A small image classifier, trained from scratch: batches of 256.
Rows from block 3 of a small image classifier, named by matrix and row number. Rows with one number within an expert belong to one neuron, the router's apart. Each number is 128 + 32 x the weight over its row's rms, rounded and kept within 0 to 255. All counts start at 0. Numbers have three digits each. After the name is the row's rms in percent of the matrix's.
After each expert's rows are labels from the 100 images, of 14848, where the router gives the expert most weight on average: "colour at peak" is the nearest of a few named colours to the mean colour under the peak. Only what is clearly more common there than usual is listed. The data: photos of plants, animals and fungi (iNaturalist).
# router: router (model.blocks.3.mlp.router.weight, 16x384, trained with AdamW), inputs 0-127
# gate: expert gate (model.blocks.3.mlp.gate, 16x192x384), inputs 0-127
# up: expert up (model.blocks.3.mlp.up, 16x192x384), inputs 0-127
# down: expert down (model.blocks.3.mlp.down, 16x384x192, transposed), outputs 0-127

# expert 5
router.5 094:135093114075169140135133053117113162152112119108083098145150115101113090133155091139097128206142131119149157169163142076139096112171099137103117084113128182124157142047124090176105103113178144085072088114167121155108087077147126138132112089110103086145126140163120063086099128133156154170128099076110113168143079132130127150121116144113118087092121111168117127107169103123098143160128
gate.2 102:161086100162016180085152127107138142088107162061130101169150121135059077161163106134092165160153156147196135110134149107134142150125099142140170131110089174131135113148147175087071083136120120115133093104086154133139087160119132098112126126147123148130132144080096101044100173128122111063166155169101125077173164175129046138159139147165066131082126174147086167151099163069126117158115
up.2 101:106075167128059123087168071081138098111121113151116142121138124106092189140141162079122163080173129104096091121118172081132210162057200088147111146123166165130130158154155185139124179184083185132151154125160129064181145134077078129102146147173104139163137069090095112135146190136059104116102089139160119125181170182118187126082140170176054139157118151167096106092056172127093102129155
down.2 100:115036185065115153125117184110146112139140122171068141124132125105086093199087089127111186110126155159140154133173073169123145103095140160155156140139077128138163116138086154055049117124102118077131189133151124126187159090090152130131068117171126087138152106180160158125112135122136067102070109125137154168142116112165096140118104128135132130100131166131134154135109124179104110111134
gate.3 097:115123174081060149133112117156120153148128147154135112102118169126144172081144100139127152094146158078134140131106100156063163108146103161147110092112182063162183128113098053129113126166140102114157121159105084131161099113153089121134100159138147108143160129095134144139149084106125137175101117123109104145110126120123157145122126131077103109142099086160144126157126152155165194135169
up.3 104:096146144153116139068123120079136126178085149081138128141100189111200157128158110122140150181095172095149094138074138100057133166112145113110174137173106102151125176120120118103097110142136153155113190124146122131177108144149100106124117111158163091104171092098165175095088096125126115198145146091142123147051161130129114084119161081129097071134147072112099132096136089116164212141105
down.3 099:163102115133123128102123122105118119106104176143065150149104090141098151098167118170157140149125114173120161122127097114098147150195089130173111150122137133149128089121102022126128060124086151210092129178101124107165159132118102111137101111119155120098114134127134101135129178086200151089140138183065095137171157129111151123135081127146100112139055102146138103150187138132157147163121
gate.4 097:123143156053121107093078149132165094154119075132171066159143130092118157128107104095145162084150119150140129108145174127141181109156090147141145137144075103087104133140192158103104098221087134179163160147080101148175060100161151129102072131121172140140104162052204135131161118097084135197146112162082098115124178138182102122091168167093148093121096144115131118053113128162080125090118
up.4 099:082182076068156138124156084155115126161081146098201129161150125158093059179132130129103143098144111087150050174163180209131123179130062150133150095135101162081130086112167141079102100167144176134163151089146123074151091106131137085072153168086155125157131131112196107151154133060091125157135145118127159047090133166143108102109137193118128102094125132096137109109104095185126051103151
down.4 095:113044124118077097099157119109082169143120111109108104147153138139117117154165089165111132087115096159136098156137112145150101118108099123117136111127123164144126072168111095116108118078092105146124146102144078140177121198111117107122125155141145106116146164120125100066158160128165098127119183117060084092169046139180146091146140124142134128100096073184136126217120130094164117173120
gate.5 107:133139129110122123154132156093131110189118100186113111155137065140111094141146173045055101109128126134119105127118098147108153114087175113163129087136145150113142065109118070165082157188180085129117083133134126157174094116111116074106115095161119170138117148165112082134179127120093109148165134142157152183100091081126047144127111130125149109100118128159130102200065115067084180118086
up.5 108:176114139139195095150140146144137090122122128152145162111165076144074140115133141100131134135159148069133198130096102124097122148149152106108192141154123096117100148077134137129160026114112159133170133108089090101144146157109132106132142128166090125063144138161175111140121168146115130084169106148092073140107172101196135137118116083158087150176157123148206147138135067118111100129142
down.5 105:145120129122126134138111160110120107174168148159120115092141110160146147121141120111126108085099112167152094163107145122137092115049157150154172155141090135127067031143153157164132165121159112118126119144156062128131081107153119130144150086122122035135076129078071110159076126129092085154119085157099109139158068178120140142140192097125142124128082184162107164120175122123103158136114
colour at peak: brown

# expert 4
router.4 107:118156157145092141100154138090134102139134137151115142079111114070087128133171146141164180132135090150119113151148151164175169126154153114180155179103066114151097101149127048096149117147119169216184102165099097075171108181140122127125107154153117174119073164149110128143139143071114096130135184169137092147144103149178152091097110144153109140105139168079118087130095150118140121114092
gate.2 105:161150123082089103098146165180140087156171205154161129119136148101127130105150167162067160133113139125103100136123161178129071124088159126125116104072141120166121155157160111121117113101135120151123184104088104152119154094097141149066192088114116147113100153085106155138098144071100142119036175105160118087145176130121161070171162094120163137082121116106152114119116076111137055078040
up.2 104:100131115130182142132093141118120127151069059093177108132107130114132149194090136040123096096119099127135142103109109085113131140131135163107076174164100087089129084093172149117123154182110133094112103157137169162169128132160118107161123166187119115127174092153160116092159135181138175128194101104167129143022116117149133207086128152112088133107103128151122159150092152170063167087165
down.2 093:128096088136116157129181099125187086114155136120113168076113133149092153127101103115174114103020142069083159120137194104079167105223130080141114142115106115129108204123115189140107109171143130063170080090147156131104170143145121131134111157130061158138164096190084139098150100168158133108121142146134187130111117147092132127149122162156123132157145141175128091126158176157132151082057
gate.3 097:081130112133122144137129112188125070176107159191096095071158128129117137122124092135143190090180123147099066146117159095107102117087148123151124064160144178087185103099086124116120131184199167191105163125144130141163135092116150118099128099110159120104075103136142118111150125137076152159140117095147123104122147170142088099080148162103140071139062101150102113143169173144128113165159
up.3 096:072119128111090168104152136148130076166096150176075121061171118126143147108087108145125215112174109127082089163124176114129115121067130151168098072128166134076152118120106143132150148162153150139133135131095133161144147141127128117102174097096182108071126090115097115102123143104077143154144118119170124118094136203139093121088158132090166091127086142140141090118115094132112164196150
down.3 103:090092153145118109126162115155130143094187139138154088130177107153097114088136117103122136084067121107085113111147178126121175154158172154098095133169077055148101119109061147098126088163156152086177123086121192125157104166143178074095136145134178079117145118085139089109050145198150144151129087097186097143074117136093138182101100114116162095142100110157139149097099134148058154155115
gate.4 096:151131123142112159123059161159140175035165166125142114130135154068090157149110110133149099090131109123102086112151126145146126184145116151143120135155140148122099108109181072156134128181160148094087188128063118160108097112113095117178086176136123090166091172176059136145159144119053166104078130146123117176090129155123092111102108189127147184162133130113156154091138085102125138070112
up.4 092:121120165099136107130185122095160116219109075112129146086136091184131094138163125106102193165119164088124157138136122133096122075116133137120117146107129111123133137136059156083138139100141092158170089139176152127150119111127118164065156090112148163106150122099162149100122108161204104157159118073142173109179113138107177137166162085084124071099128127131060128193149160165158055166121
down.4 096:101048067164145069127120134146141129112131087107134138116164106145151199182149184194117116163151101193148107088162108125084151134130099155176097209133164132123096132118080128109162142116146132152059173138171138124158165162166139110106125121120154123093133135131151130108153102198144066135142129078128158057144174139050099158139156139123121148146151138177096104135103095122160095176125
gate.5 103:113127156137167136119116167125080153127104166163179105117120129111191150106106145127106140067121123125109131168126118118142177140153128177098160133160121087145033115049147185173120149191083141113116136149060093075204087144107138157107105154147141150160185163145080121110108107167049101146162153159143162153112145140109124189077086179153169144138103114138168096138066161102115185084084
up.5 101:096085083080117134156177070194181144126209142145103101145141104116064072122156127154147107192147160121153144105110125115114076118109107091114102136143140140108215116110144140075137167077131127147139145105199120134112199084155117061130136148125162160136074083080184098095142123113199131158073157137097085082135126078167126090133139079074085089141133131132117079165173141194103091186134
down.5 103:136183147127173114149132092128179150102141150161096124109201130165142182205147125092127075152117112080112142097128108127118109154144107113170098183131157151073126101085130103085120165092169144123140123155131069110196124116139157124138122074100142137126112222098164141093138097129100167136090120105172172105118144104142164153074136155116122161178104119077098113073178106104096183075135
colour at peak: pink

# expert 7
router.7 089:174167136052155105123135162108097125114153111068156110155133184123167144130107101134133108150080080182190122156099107095150054093110084153108078138116131104156093072115147170125158139093123050119158106150144101159155139102158093083098102082152149136078135164103157085153162116141105137185146107144092146168085168103101174151153136071143138125105133070110116122200129116173092100135137
gate.2 100:112098109133178071150161146111100168105126168068116154157116146108146167179095125107129116204106195183185116156131160099150166128176161147152147078116067074128126151224143119127133095128144083145118133133150167146130093159161157176117149089074152076108081159118146142138205072087128089117107077179119179168126141116141139183140080117103132138104198159126158139157134064130137130138085
up.2 110:097099088143137099126167113117108184130098120145135100176074141132140114089130094094150218171108101117140118145121101137110102131109090091139088157158103135199166151158101069100076159078100130128141139103123165109127113095135137137131146128145140129129112095129124054146129146161135189165152129146155119182107161102113155128126132109142141127149128104142118126143102163061129122168137
down.2 102:193141084158105148100138146155151130066109077161083173145154074082133109135133140084199149099089098186184145159094120078116145085121120093123135127059130153115105109138138109125172232124208134153139126177178091099175111133099164102078169085148112169115139133152142094103107085099120112101117123132087133163110161144126074136167138098117118136117113184107132127078143197121194175136108
gate.3 097:083107086115135065093153128150138155152126147132126108124154123117096137145116187137133117141112187155127098071141120136107118181136104108152128170144160113105155114113136133117152080095160112106077179146108116135165123157117109111198119132106136094143165137098127121092146182102213088119095073114111124154108163141124111183178154149053093155159182111159129130142146150085092119142105
up.3 096:090119073129173049082148091141123138158146131145075092138127106119077156167129190149169110139098188169124097107135183145148159170129111102114120181150180106101138135102132115122145085074161088147091175181122133145114135165124079090186139152113150118152148151111142093136115133117146065153088046109133128134136188137126102185186113087076103159119218121144151119159137133086141132124093
down.3 096:181137095152150190069077128137111164153139157105138161130060120155111134154161132178132171192127100126133154117168156190135175122116174080084102149149120167118157130090107137131118101074124101183127125118136128106075109148117120071127097158169126080174081185084127119134120135155110143069106111151121133137106137097101165137115151145193109048109088165093110090245118070160099127123130
gate.4 095:112196136116056113124122113099126038080138129123223101127115134119102124179104098075122088136113103134092145135108123051052115123075117103168158156117098143121138160101110155107068134122164111029102136114128081090099089107144128169124174120086098131132133080080115121196119155131179188102105143106107081112090110064160124126062114122149097167159119071117093159111091159136090225135078
up.4 096:106083158176200187141158110139184216131074149164053179119170081165101099099150152148156123118155158110163134162161119172213129131135137146132110191124144138157136108161196095140145123136118140216179077127151164146160177159158150110099145132130117157124104144124102169079149112105098130169127083122142180113188142167163167208181103116129163092105110143108205115132169094103151065143197
down.4 099:121083128117146139136132093134122135117130118144128174100165109207181161158106171160078122116163186165116165082189134122137153111184201133126128154093151106194106106133186036197113112088093182104109140141091098137114126197154176128151168127175155066121147115097127160127137160109117143121150102167191098154159111138127076123131157138125104121197147138149168161129128095078127143124090
gate.5 108:168095106113139176148080062132161141127104102192103116131123104170149128106134091138154093131105182114104089198100105113157088133087081123139122128120140148130142092172128173147071156085113109113105116156148117166163096156116102167140124137131157097120153125108143149161156164135091107160086095108160126177168111129059083116078135128070169113101104133124077119101110196104116113075125
up.5 113:075202135103180163086135071184146142109120182132104178132126173148125116124048109122150114126131145168198078131125150112127097139148133158144090194093148143054130129180112060130071149138124090125143136123096142158207085119118134123128120132158161124098103126054145178086125118142115141090125096143151100154148113163138111074098112117142162156133140174152118103078136169142157118145064
down.5 108:166154147134113116142117169174153161122142099082118070154094124207097105139100123101132118100143119107136142111158094096161118120051114145126110145167125068142103149157084104156120087152135079055175094137098112128180174152165167170104179061162119134161171136155145073116119124126087126128197179149129119111104170128060088125094139141131160172153127129077147133186182103102072192129102
colour at peak: orange

# expert 14
router.14 091:094093172197158130135127125126108178145142127069074124136085088211146096036132129109120056103097167086121111135138166093049101079157135145096090118145129114140118136092152125153100126100098133085112114080215109107153122167114145097134146152157110139127179089140168162108163153137111129164094120132130091149152120146083184152165178150090100162158118123158183191123099094168055137084083
gate.0 102:145204133183154153076105060046127075139124146120098140161083089087156074118080150097113091109119144161173093106115106097140147137160135123110118168168162178115083112152139138127122173134143147068133133098124190142150157140101116158088109208070131100173134153123091154067128125180127100118142133112152117128143115097093120117126127103126114133139111188177145119111130117121107090143190
up.0 101:177151124126085107062077065087129109161169150127082108140140144093154085108102190160069057089127153130153101127128116100095112158167117101106094159142177166132105131129120130151099158103074161124146081144171165161147217162152121157145126156078103079223123097080145131100097161156092125140136109121127131104108130100101110143119111100186087154123143131150091115118134149145112106126145
down.0 100:083096161146110097093134132125153165149130126159126147180085164152120138139134157110121114150119183127117109113165087121131100166079011132087141094186210111158067188132132164107095122084169157124128084180209105140106091174162158119089157135103101118112140161121142144174055136146126146087109138114180044156113161170094134141198112144143119110127161146118163109121065103193167133080162
gate.1 101:203148119085131089122101038083150144140085114151136086158099072127093104091115122062105149106150076132087187200123149127155162134141178184104166106189180139151173174062132155160055128133197140169139149112112133079129113128152120201129109181106128101134152116167130171125086169101120142121118110128112153171082111126100127171145121148125137100129155148153077150105147103141162095104126
up.1 093:219102086101157106121108053081141131092103080132113128148141088093090131090082131081144124090179131131102184156187141121139149145148143176120117124137154145104169183076128154184092126129179120154158113094130145045149109135152083191155100138108145064106149090141126139107103154057081160082125117127100137120061078112096110160146139124139103105118174150116133158087110130102142115132117
down.1 095:118095111158142135147162101100127136151167133102152148121174124125107134141108168115153125068100115130224056147094127110148113138097124153107143070125138073099087176174158132182126170142155124099064141137090129130100081088104163119143055216141125105101155129149141151129115112157130106121168147092165153167096130189148129111157144166120116166134132124149123210084173188095149121100148
gate.2 102:112105082187134124147178147162122104146144153153115106115161198152130144142152138224130073119145158101087153076116107123100225151155106171143151094113115138192162116135106102139073165122090113060128124123144110116103124095122150167162163146100087166146106091166077159098128121090157092110165122122110169143178175130162136096101160102067138088090094200187081178157091123154091128117099
up.2 104:170105129140081108147166167130179099063142096191167146171179133164109093098140128097102134121117117094071115074185099127040120162123128089150119116109119154122139172044141176164150175146073162125168125136118155104096093228143109086137115139123131172166148090105104124147078165148154165149161151158098167119144143050160106095158160158183124113139179101089126077150129127069177158144130
down.2 102:162115100074085153152136078138098121160138140167158141185128082163104091181081146114091155136138112075186173091173138124136088112097109115183191107137116146095125114164158135127134108116153119126090117146174131116139082138094124126119198126120091119154125059137136124171099121123067134118133106151127116135098130139091151123112162148066100098165162132093103067061109157134103120119089
gate.3 093:157154166156139192204190177055101090141155134125166083115114122125086076104114123097103164145059110113168166113148141111135113170116142110111121077099098108149131111133143171173186097087128122125078129136070141156126163088110124189147121096107105117042114134057116170120072181101100162214098120117156159151151130111121114126102109119091029193110127134132174108104058125137099106160122
up.3 096:104158115125162103114127112144123187154149070146131086109063141145138128146169122115120129087121214146075071134073206164158123146079090196107129149149168105060168136084125150095179115123127098178105179085139139097099167095111090126095142082133171137149122113170136088084180148104178053062118137116106105183130162087116141122115154144130117126108080129173154124063126132143105143175054
down.3 095:134178127123105142115078160091104165099087131141138121118119082129058164150111160165131121112120173088123069113127143117123133118097157137151146153146085134129166126099152157210183135129096088089082133168116149170158187161070110120173122128164138216116171134137089142099087153100108136072118071116127115237159126139093094109140148181055085087144138083155181148163086126069095124124114
colour at peak: grey

# expert 11
router.11 100:143084091161089078134139123172124115132117123146213139129120063094113132120126131094123193087094170162099123117103163089107142099088149216082102088144130159146134106150124136079138151099133137158099110144121150196145145094044159188120126124089148137161120152078112133143143137122124133133163064201112150088133130113102075152110096142147179127167163113121146162167159178096106150124171
gate.2 100:133160159085192177093135072108089128145108150096133144112099172132124216160140119095096162165101197100108113137115124124078123121129122146160172169139077146102097178183135186131167145111150137179103147106086141115172064126155127093125117127143129123151142145174117139147128143139165128139087140154114147129102145153075106196139141140090163096117135113142194054150117159116163098057111
up.2 101:132110105166076076145147183173150144115158099153116094150142092107100060069099138150153079088149067164165125128153143129132095118129139100087082109115171119140158073054110107122074108133072133065150120161157144166078189127100092177145135161112132143096097141080123101099139108114092108113191102093162103143151107083172139067116100088134113180131106139120068209096159094134097157169134
down.2 101:053168114077104125091117102088057128154123140150136130125157114121101094135119130125120118170157221161081150108169092126151147148077129141139155173157139097150087172132136097101133124127156082178188179111148168155161082166106122107088075084094064136124079144099144121160087120106092093163157117129133177145098116130104121086143128122086136103099132123125125130114122091114044136147022
gate.3 095:117060188152217097073117094155123081130149178180142113132187131114138129119225105142114193120128123153156079141116145133155143201109087110175127135119095130122094084085074082098171212073160138145108127135037112120158089174145095077083083124152132181135122134122154119115116146118156129083076111133159154174125151171116104131094207202155119096154121188071122120128209131082171119122183
up.3 095:104088180141243091082098080146160070138115124186131125123171153143141195156189060116118212091120149159192107108168129146101132192168107145149117145087123134117127116094129102118151205061157131141111161099061131103120140144159105077118100090140126188086091126114170115132124116140181144109054115103185136177123156176112111132122163165157152112142122166118109158155197115079127168164177
down.3 105:153084185154150155148135065173089157076079121141137109099131148151078088114157113063126139161099158144133113077158076107136095112124147099065082096075150103107103119188153143118099112207146124155143098136118123136139122110064155103073184110110194100121178163099159160095125120160141114107151157128139114102107194088136081165130075083170105122111167079094132179100151118091073020132152
gate.4 102:119098132091066066115093140159108128122120113164095157147136201139103146201099075193144126127191151199136111123042085124146091121131168124114154158088112138148120098068097122168114127112144132139117127115175073125179155153164132163103170112103133133173141124132117108097157161131108146181055095085095116110144128133148128164116096128158098115127153086152132081166137184151188063112187
up.4 096:140157134079033085106104110137108148141119070132090176131110212127091115204083120177122129135204162179118083122070082104169127105135145124137148118097134111126092095087120131120079115125104125140102145122170088162183134168198097183114133153101174119147074131119133078116185151134111117166035116121090128137131088148127073162082082152175076143115148092133112093125145191116201096109159
down.4 096:196133171133107108126150126098120180114085149083139109106119114094071103058093144145089137137174052127194119123152123099074131184145189131130119125109098133144151125136116167172144115116120167149122092096134168140071116127117156117156133090117146156205170155115180108128160110156127125167132155127117115079128180107078022160125167147113093090110088138146152131066149166187180137152120
gate.5 098:158084133127125111088119128127124173118112084105119122143076054151094081109137125138097176200121112133065162082131069108154117146118131156072098129083074151117146088060112130107176124141124093201164119090139124153159135125159134111121094152140109101131114129082174136100119138166143161142101139103125094120160117073065075126130052117142144218153195063118095052198127148120090184123148
up.5 107:080091095187145133117017156099094105129138125066101156116094154148087118068156132095074109138122121126166136056106127092112099173146099133067112110085108151124124051064142133128204107101146110127131163174148110131121189123091179109166100150083098128122119122157107140153081068169160189123084103172146120133157155093147101130141067146143090177104157161060152103152152121134124149107116
down.5 098:106152098110130172172106100065111069127081153141123118139070101107080132144198164070072116102144075158111152108156179154164150139138117128132157115116154169117113116101095119117071128175081125191150148125115130189109121124163095139073124135180092112123097150083060078122056119146129105094162167142173120117129091155118139147083127117183093111091118082098087135143086142138103130135112
colour at peak: cyan

# expert 15
router.15 092:130130158066132088153125135092085098088160103182152110097162165146166103157094150155147117209106116098178096060096103179196111138117113078089143147115130107112088083168113096157154119120098106108142153126138187126118131103139107152146059111146122084120153120153203089130103144135123162101147163132115162139130103109184100113144123116143089179099131114089136119152165067186174106119137
gate.0 098:090179160110115135127092063043089107130148096141124138137191142092147117159125138227138102177156135084095141131133103175118213120116135162137175125128095156167127135100128069092137165084111105136106184112134086111140059136142065091137121137160056142088101136101168144203137093078102172131131101127091145140087116127134132097189157168140078138090166162080105081102148175165112153098157
up.0 095:109188115101104179118097091042084112115144086133111146139156149088129104168127145230147098176131099079126173169172100167134185102147138183141177134118094129144139140095163073093138148103107095142115183105113115140102089169164066095163131107142069180080111158104151114188107097064094160107139123117093132131084103126151117098185167162153098138089183167089126067103148146161109161084176
down.0 096:084126179135152119107122149188105191095151122181164156157092159160142148139126152126164140113138131078119143143091162140151145120147129141096105080128198104151152105099133113103177101104115086119128102095106063156117090124141099167119174162103154082099121136112128135077119106160122154119172093142150090128166182129098144151120200117125065122213146093136095129231131156104094118070164
gate.1 096:167090077082114097187090143158154148135181181177199104146144162175117138086147100151186181113117093102160125130130105209113086073168153121155099120119086108090130101106159074079114139121108128142116121144169108153138100193127171116157126074149132099138137110122126097132158097124126164122173097091082102156117102124158154154111098127098134100082157113156055073109075181126139165132128
up.1 096:176095082114119130159083119083097132101102200165190167113127194134114129075109072135165135147093141123164077170108128169135058112132152047187140119131079136098119095144072127091135157148124141121117120109131129050052161148110170160172120097106120080141125104177107124157162122146123213125116077113148111139110066090201146165125070058124137120164052103157118133076129169143176119120173
down.1 104:144103140107146157123181141181132108113088163108144077088136170106109119150090177132148124167159080158133180160091130112117138047132098113169159132078069132150160090163114174088176140134125148163151086123153159133139148154095082155145060189184151182062108190119125118099138114143097108115144130097158118147187115141153162121075083098205158158129121137134161158100124146178124116209159
gate.2 099:166128143142110121142160138063137086151073102122185110157096121162108042121134099183140155157122097086164149110084133092115085140085131139144072107097170110088087080155130134144148204092098051105152104119183101150102142119123179084110099127158135112155099084121128171132110132152109110139146168105130162114163189145141143161100148118183112176162094114133113109132157087120139127099124
up.2 095:097128141112160145127147157173133116168131107125112131109067083147097137101118183103087050123104199201110096120134188147167084102107155126116110120161121112124133081076123111123163105161128136134138147148100110158083099131122036123119145153141120135076102136163086105157134140128161116117127082187160124145049165085154137171106127109107120164158089126128152157129173142141170176125162
down.2 095:149114167100134132132146132140085228181112120160131105121078092121110146163136142116107154178146174144161117107091121166118112164132204166098067156152100137160161144112168128204136108132150088116092160193130164176084125136121140099159080142144099120120060168086140119167116129125168144111133124136154114178123185177117096162176180060120072173126105098110159167182140142134157169137179
gate.3 104:126115120115122099154139099142122152181103209108148166072130147153150142078083134149135140147107167131151135147117116193163148159099132065154102200137139098142098086115103177160110140099080154100147151126105129056092151114142124114155164134167157183183125155151100126139124122186159133118120140145079153097160117107128108071123129155133163156113170150139071105121118099132157122074099
up.3 111:109086132126192069110149138095121155146118130119158137080148125132124104106101140162176107122083181093171132161105134162142219187118064105159093157078157121094105104140073162158105111148135126090131140103102134085095133142139141143118142101165160136138110123135116106145080126172148151145107112114117117111136145153165120091138109147163143151130140151133126092143178140174173108072102
down.3 103:140090120154114096101141123168103124116128102167071162105150089086138084145143175137135087160150213121166090166119108111093114106150218129130171191149136095146139173154083063174114158100125143119178168077152099165166169165168099129152126136125088090133149159169062149121103070127095122099114055132125078137073092186118179093071134078098179125109095122165104126089082164130101086119172
colour at peak: brown

# expert 12
router.12 110:128130152101153088139158128173161099109124103094117115164164186087085129157095164101143142124148145155078129160117042139144166142119112130108100153140112097169082110160155182121103123152167080117145107130089140119180155132121151108155115205167123158093155159128102147146112101175119116119057174146100095104193150178126117123115137148081096096053144188139057098163143084072142107092042
gate.0 101:120093069102158147161116104114158066125110126161112151160145104114117098152116056140056135106193101168147151128095105134102103126146158131152178123158099157091155064141121116111134115140176068044075152120074132180107119069128137189200117140128173128094167107118141177135148088145174116148145141092124092154105095104104159113167156120172125137112185109143094059162137060145185095152136
up.0 099:144141184159143115116183157167142202145119107168152132085168183147162125131130151146152156185091136076088092120167132136123120142088093140090070144116193137106104163114063102132153093153072164181161100155161086121112132180111135075057131194097096141104100180101138099102087141092110153086116120183138139125111129134155103125145112135087134123121075155110189204149139164143117189122140
down.0 098:169133112139146109156121129139126172139132081213149134089120119136060074123115171126118182168178084157145090148093077089141123152122146128116163167135100092112163093132102144099173146153139143190166131145128125054114129126108120122086176144125168135185064103111153123134091106126113119125160132137139100137098108149095156148122108108082124039056147113177114076153113134150116078121135
gate.1 098:124150155155182121117111159154140080116174178166148107118194141136113167097132168084141031116177159102122129118144104158107119167087079078128094094101109131106111145158110119134131118117153075143113162112135079126092122125109159172105106111084122079114126154164190120108125046099112134124168141108130096174135138130102112219137127147155132109109129039173124131131082115061168110099035
up.1 094:141059153100129084158099076127158098196120148141096155086160118106151147139140108187106104115109109149141102145174160161172105056143136119122177113081178179093172113145144176101179107078171125149114152138164161073159157118131113185139128141148159098116141131126105108177115114137181146044146179118108132122106109146131097154165130197133098111170154145139169175128091082081107161146094
down.1 096:084155125145110142102128134108092112144162170221123152127173149104085066126114182148133129153106163174125120173151086196093139136117113126172173188126129195050106101182112114153133132150160123084124153138150132122113110107109144045147072155146111108142131127136109096115139175123084180108120146143130101109160085133128139112153206122105113175137130185132115111125147151104128125132134
gate.2 092:143073098182160112083148115067119086111084119095190146142129147158055123091087180146141169182143151123123133142104150134185181172127131193107176077143096122129133129133118074132138157100123141144119122189128138113126181116173124092071143121089152156162167143105108098144099084078168111165121128188110177139145182106167102099102124071113145165156088101141092081173179087084221140122108
up.2 096:173163118109159099168118171144163105091142128077141073157148099145143156101149135145122089148133166127177042101079089109128150097075173084136141123185135111131092112088115060103110058103112147164090114079118137049181165158126118142150136120176139088152119145169136114069137155120093133092115117092094103068177112120176094111127120188130128156049166122099137106108124120165106107120134
down.2 097:067155110107124122120173109132149125149140115252157106145133158178171123172111139058173064184094121113124151061094128142143144227144122082176111133201094103145131193171181144144118152144085132088065107105143178123118055149084135140127159169120110133136067086104164166142145103086170063150142178097134092125110144058155154109121128162091116145135149139158111092132176077177158109132171
gate.3 101:101158088189116152156120072133162146113171100124100140113128120124122088104153143102117102140106168142128141152080134139113077147147064131160126059112136139169142111171098127139187122101117095098094133201144084101098173109157154174106132103111140148088119143118159143078090124142155116077089096122192149151065165111145169171153113024166119161176062157147124086082164125110162175124173
up.3 100:173121122121109123155153135193166180182132088091120153163126145150138106125193121171143113112117122135173135155155082178138098111061159136107135159124122092222126130132108129079124133118139139139148140111118152117125117169163147143122146112160113119100130100122124127085133122127147097091076117169156131123120087078116092188126137152126124102181148159129184134145146126075082136187173
down.3 099:116152080160110121158165073126120178143133085082142129167155132200141135197132121117128145112093147178155111127075152161149101130089139112128132131117089179150131168200130163069122120116090160128101153153021122127143107158187123145223219101124115082118106128128128098135124155154100102167145146098151084051133134202102122173138140094137115127151071105074041086144114137154125127122122
colour at peak: black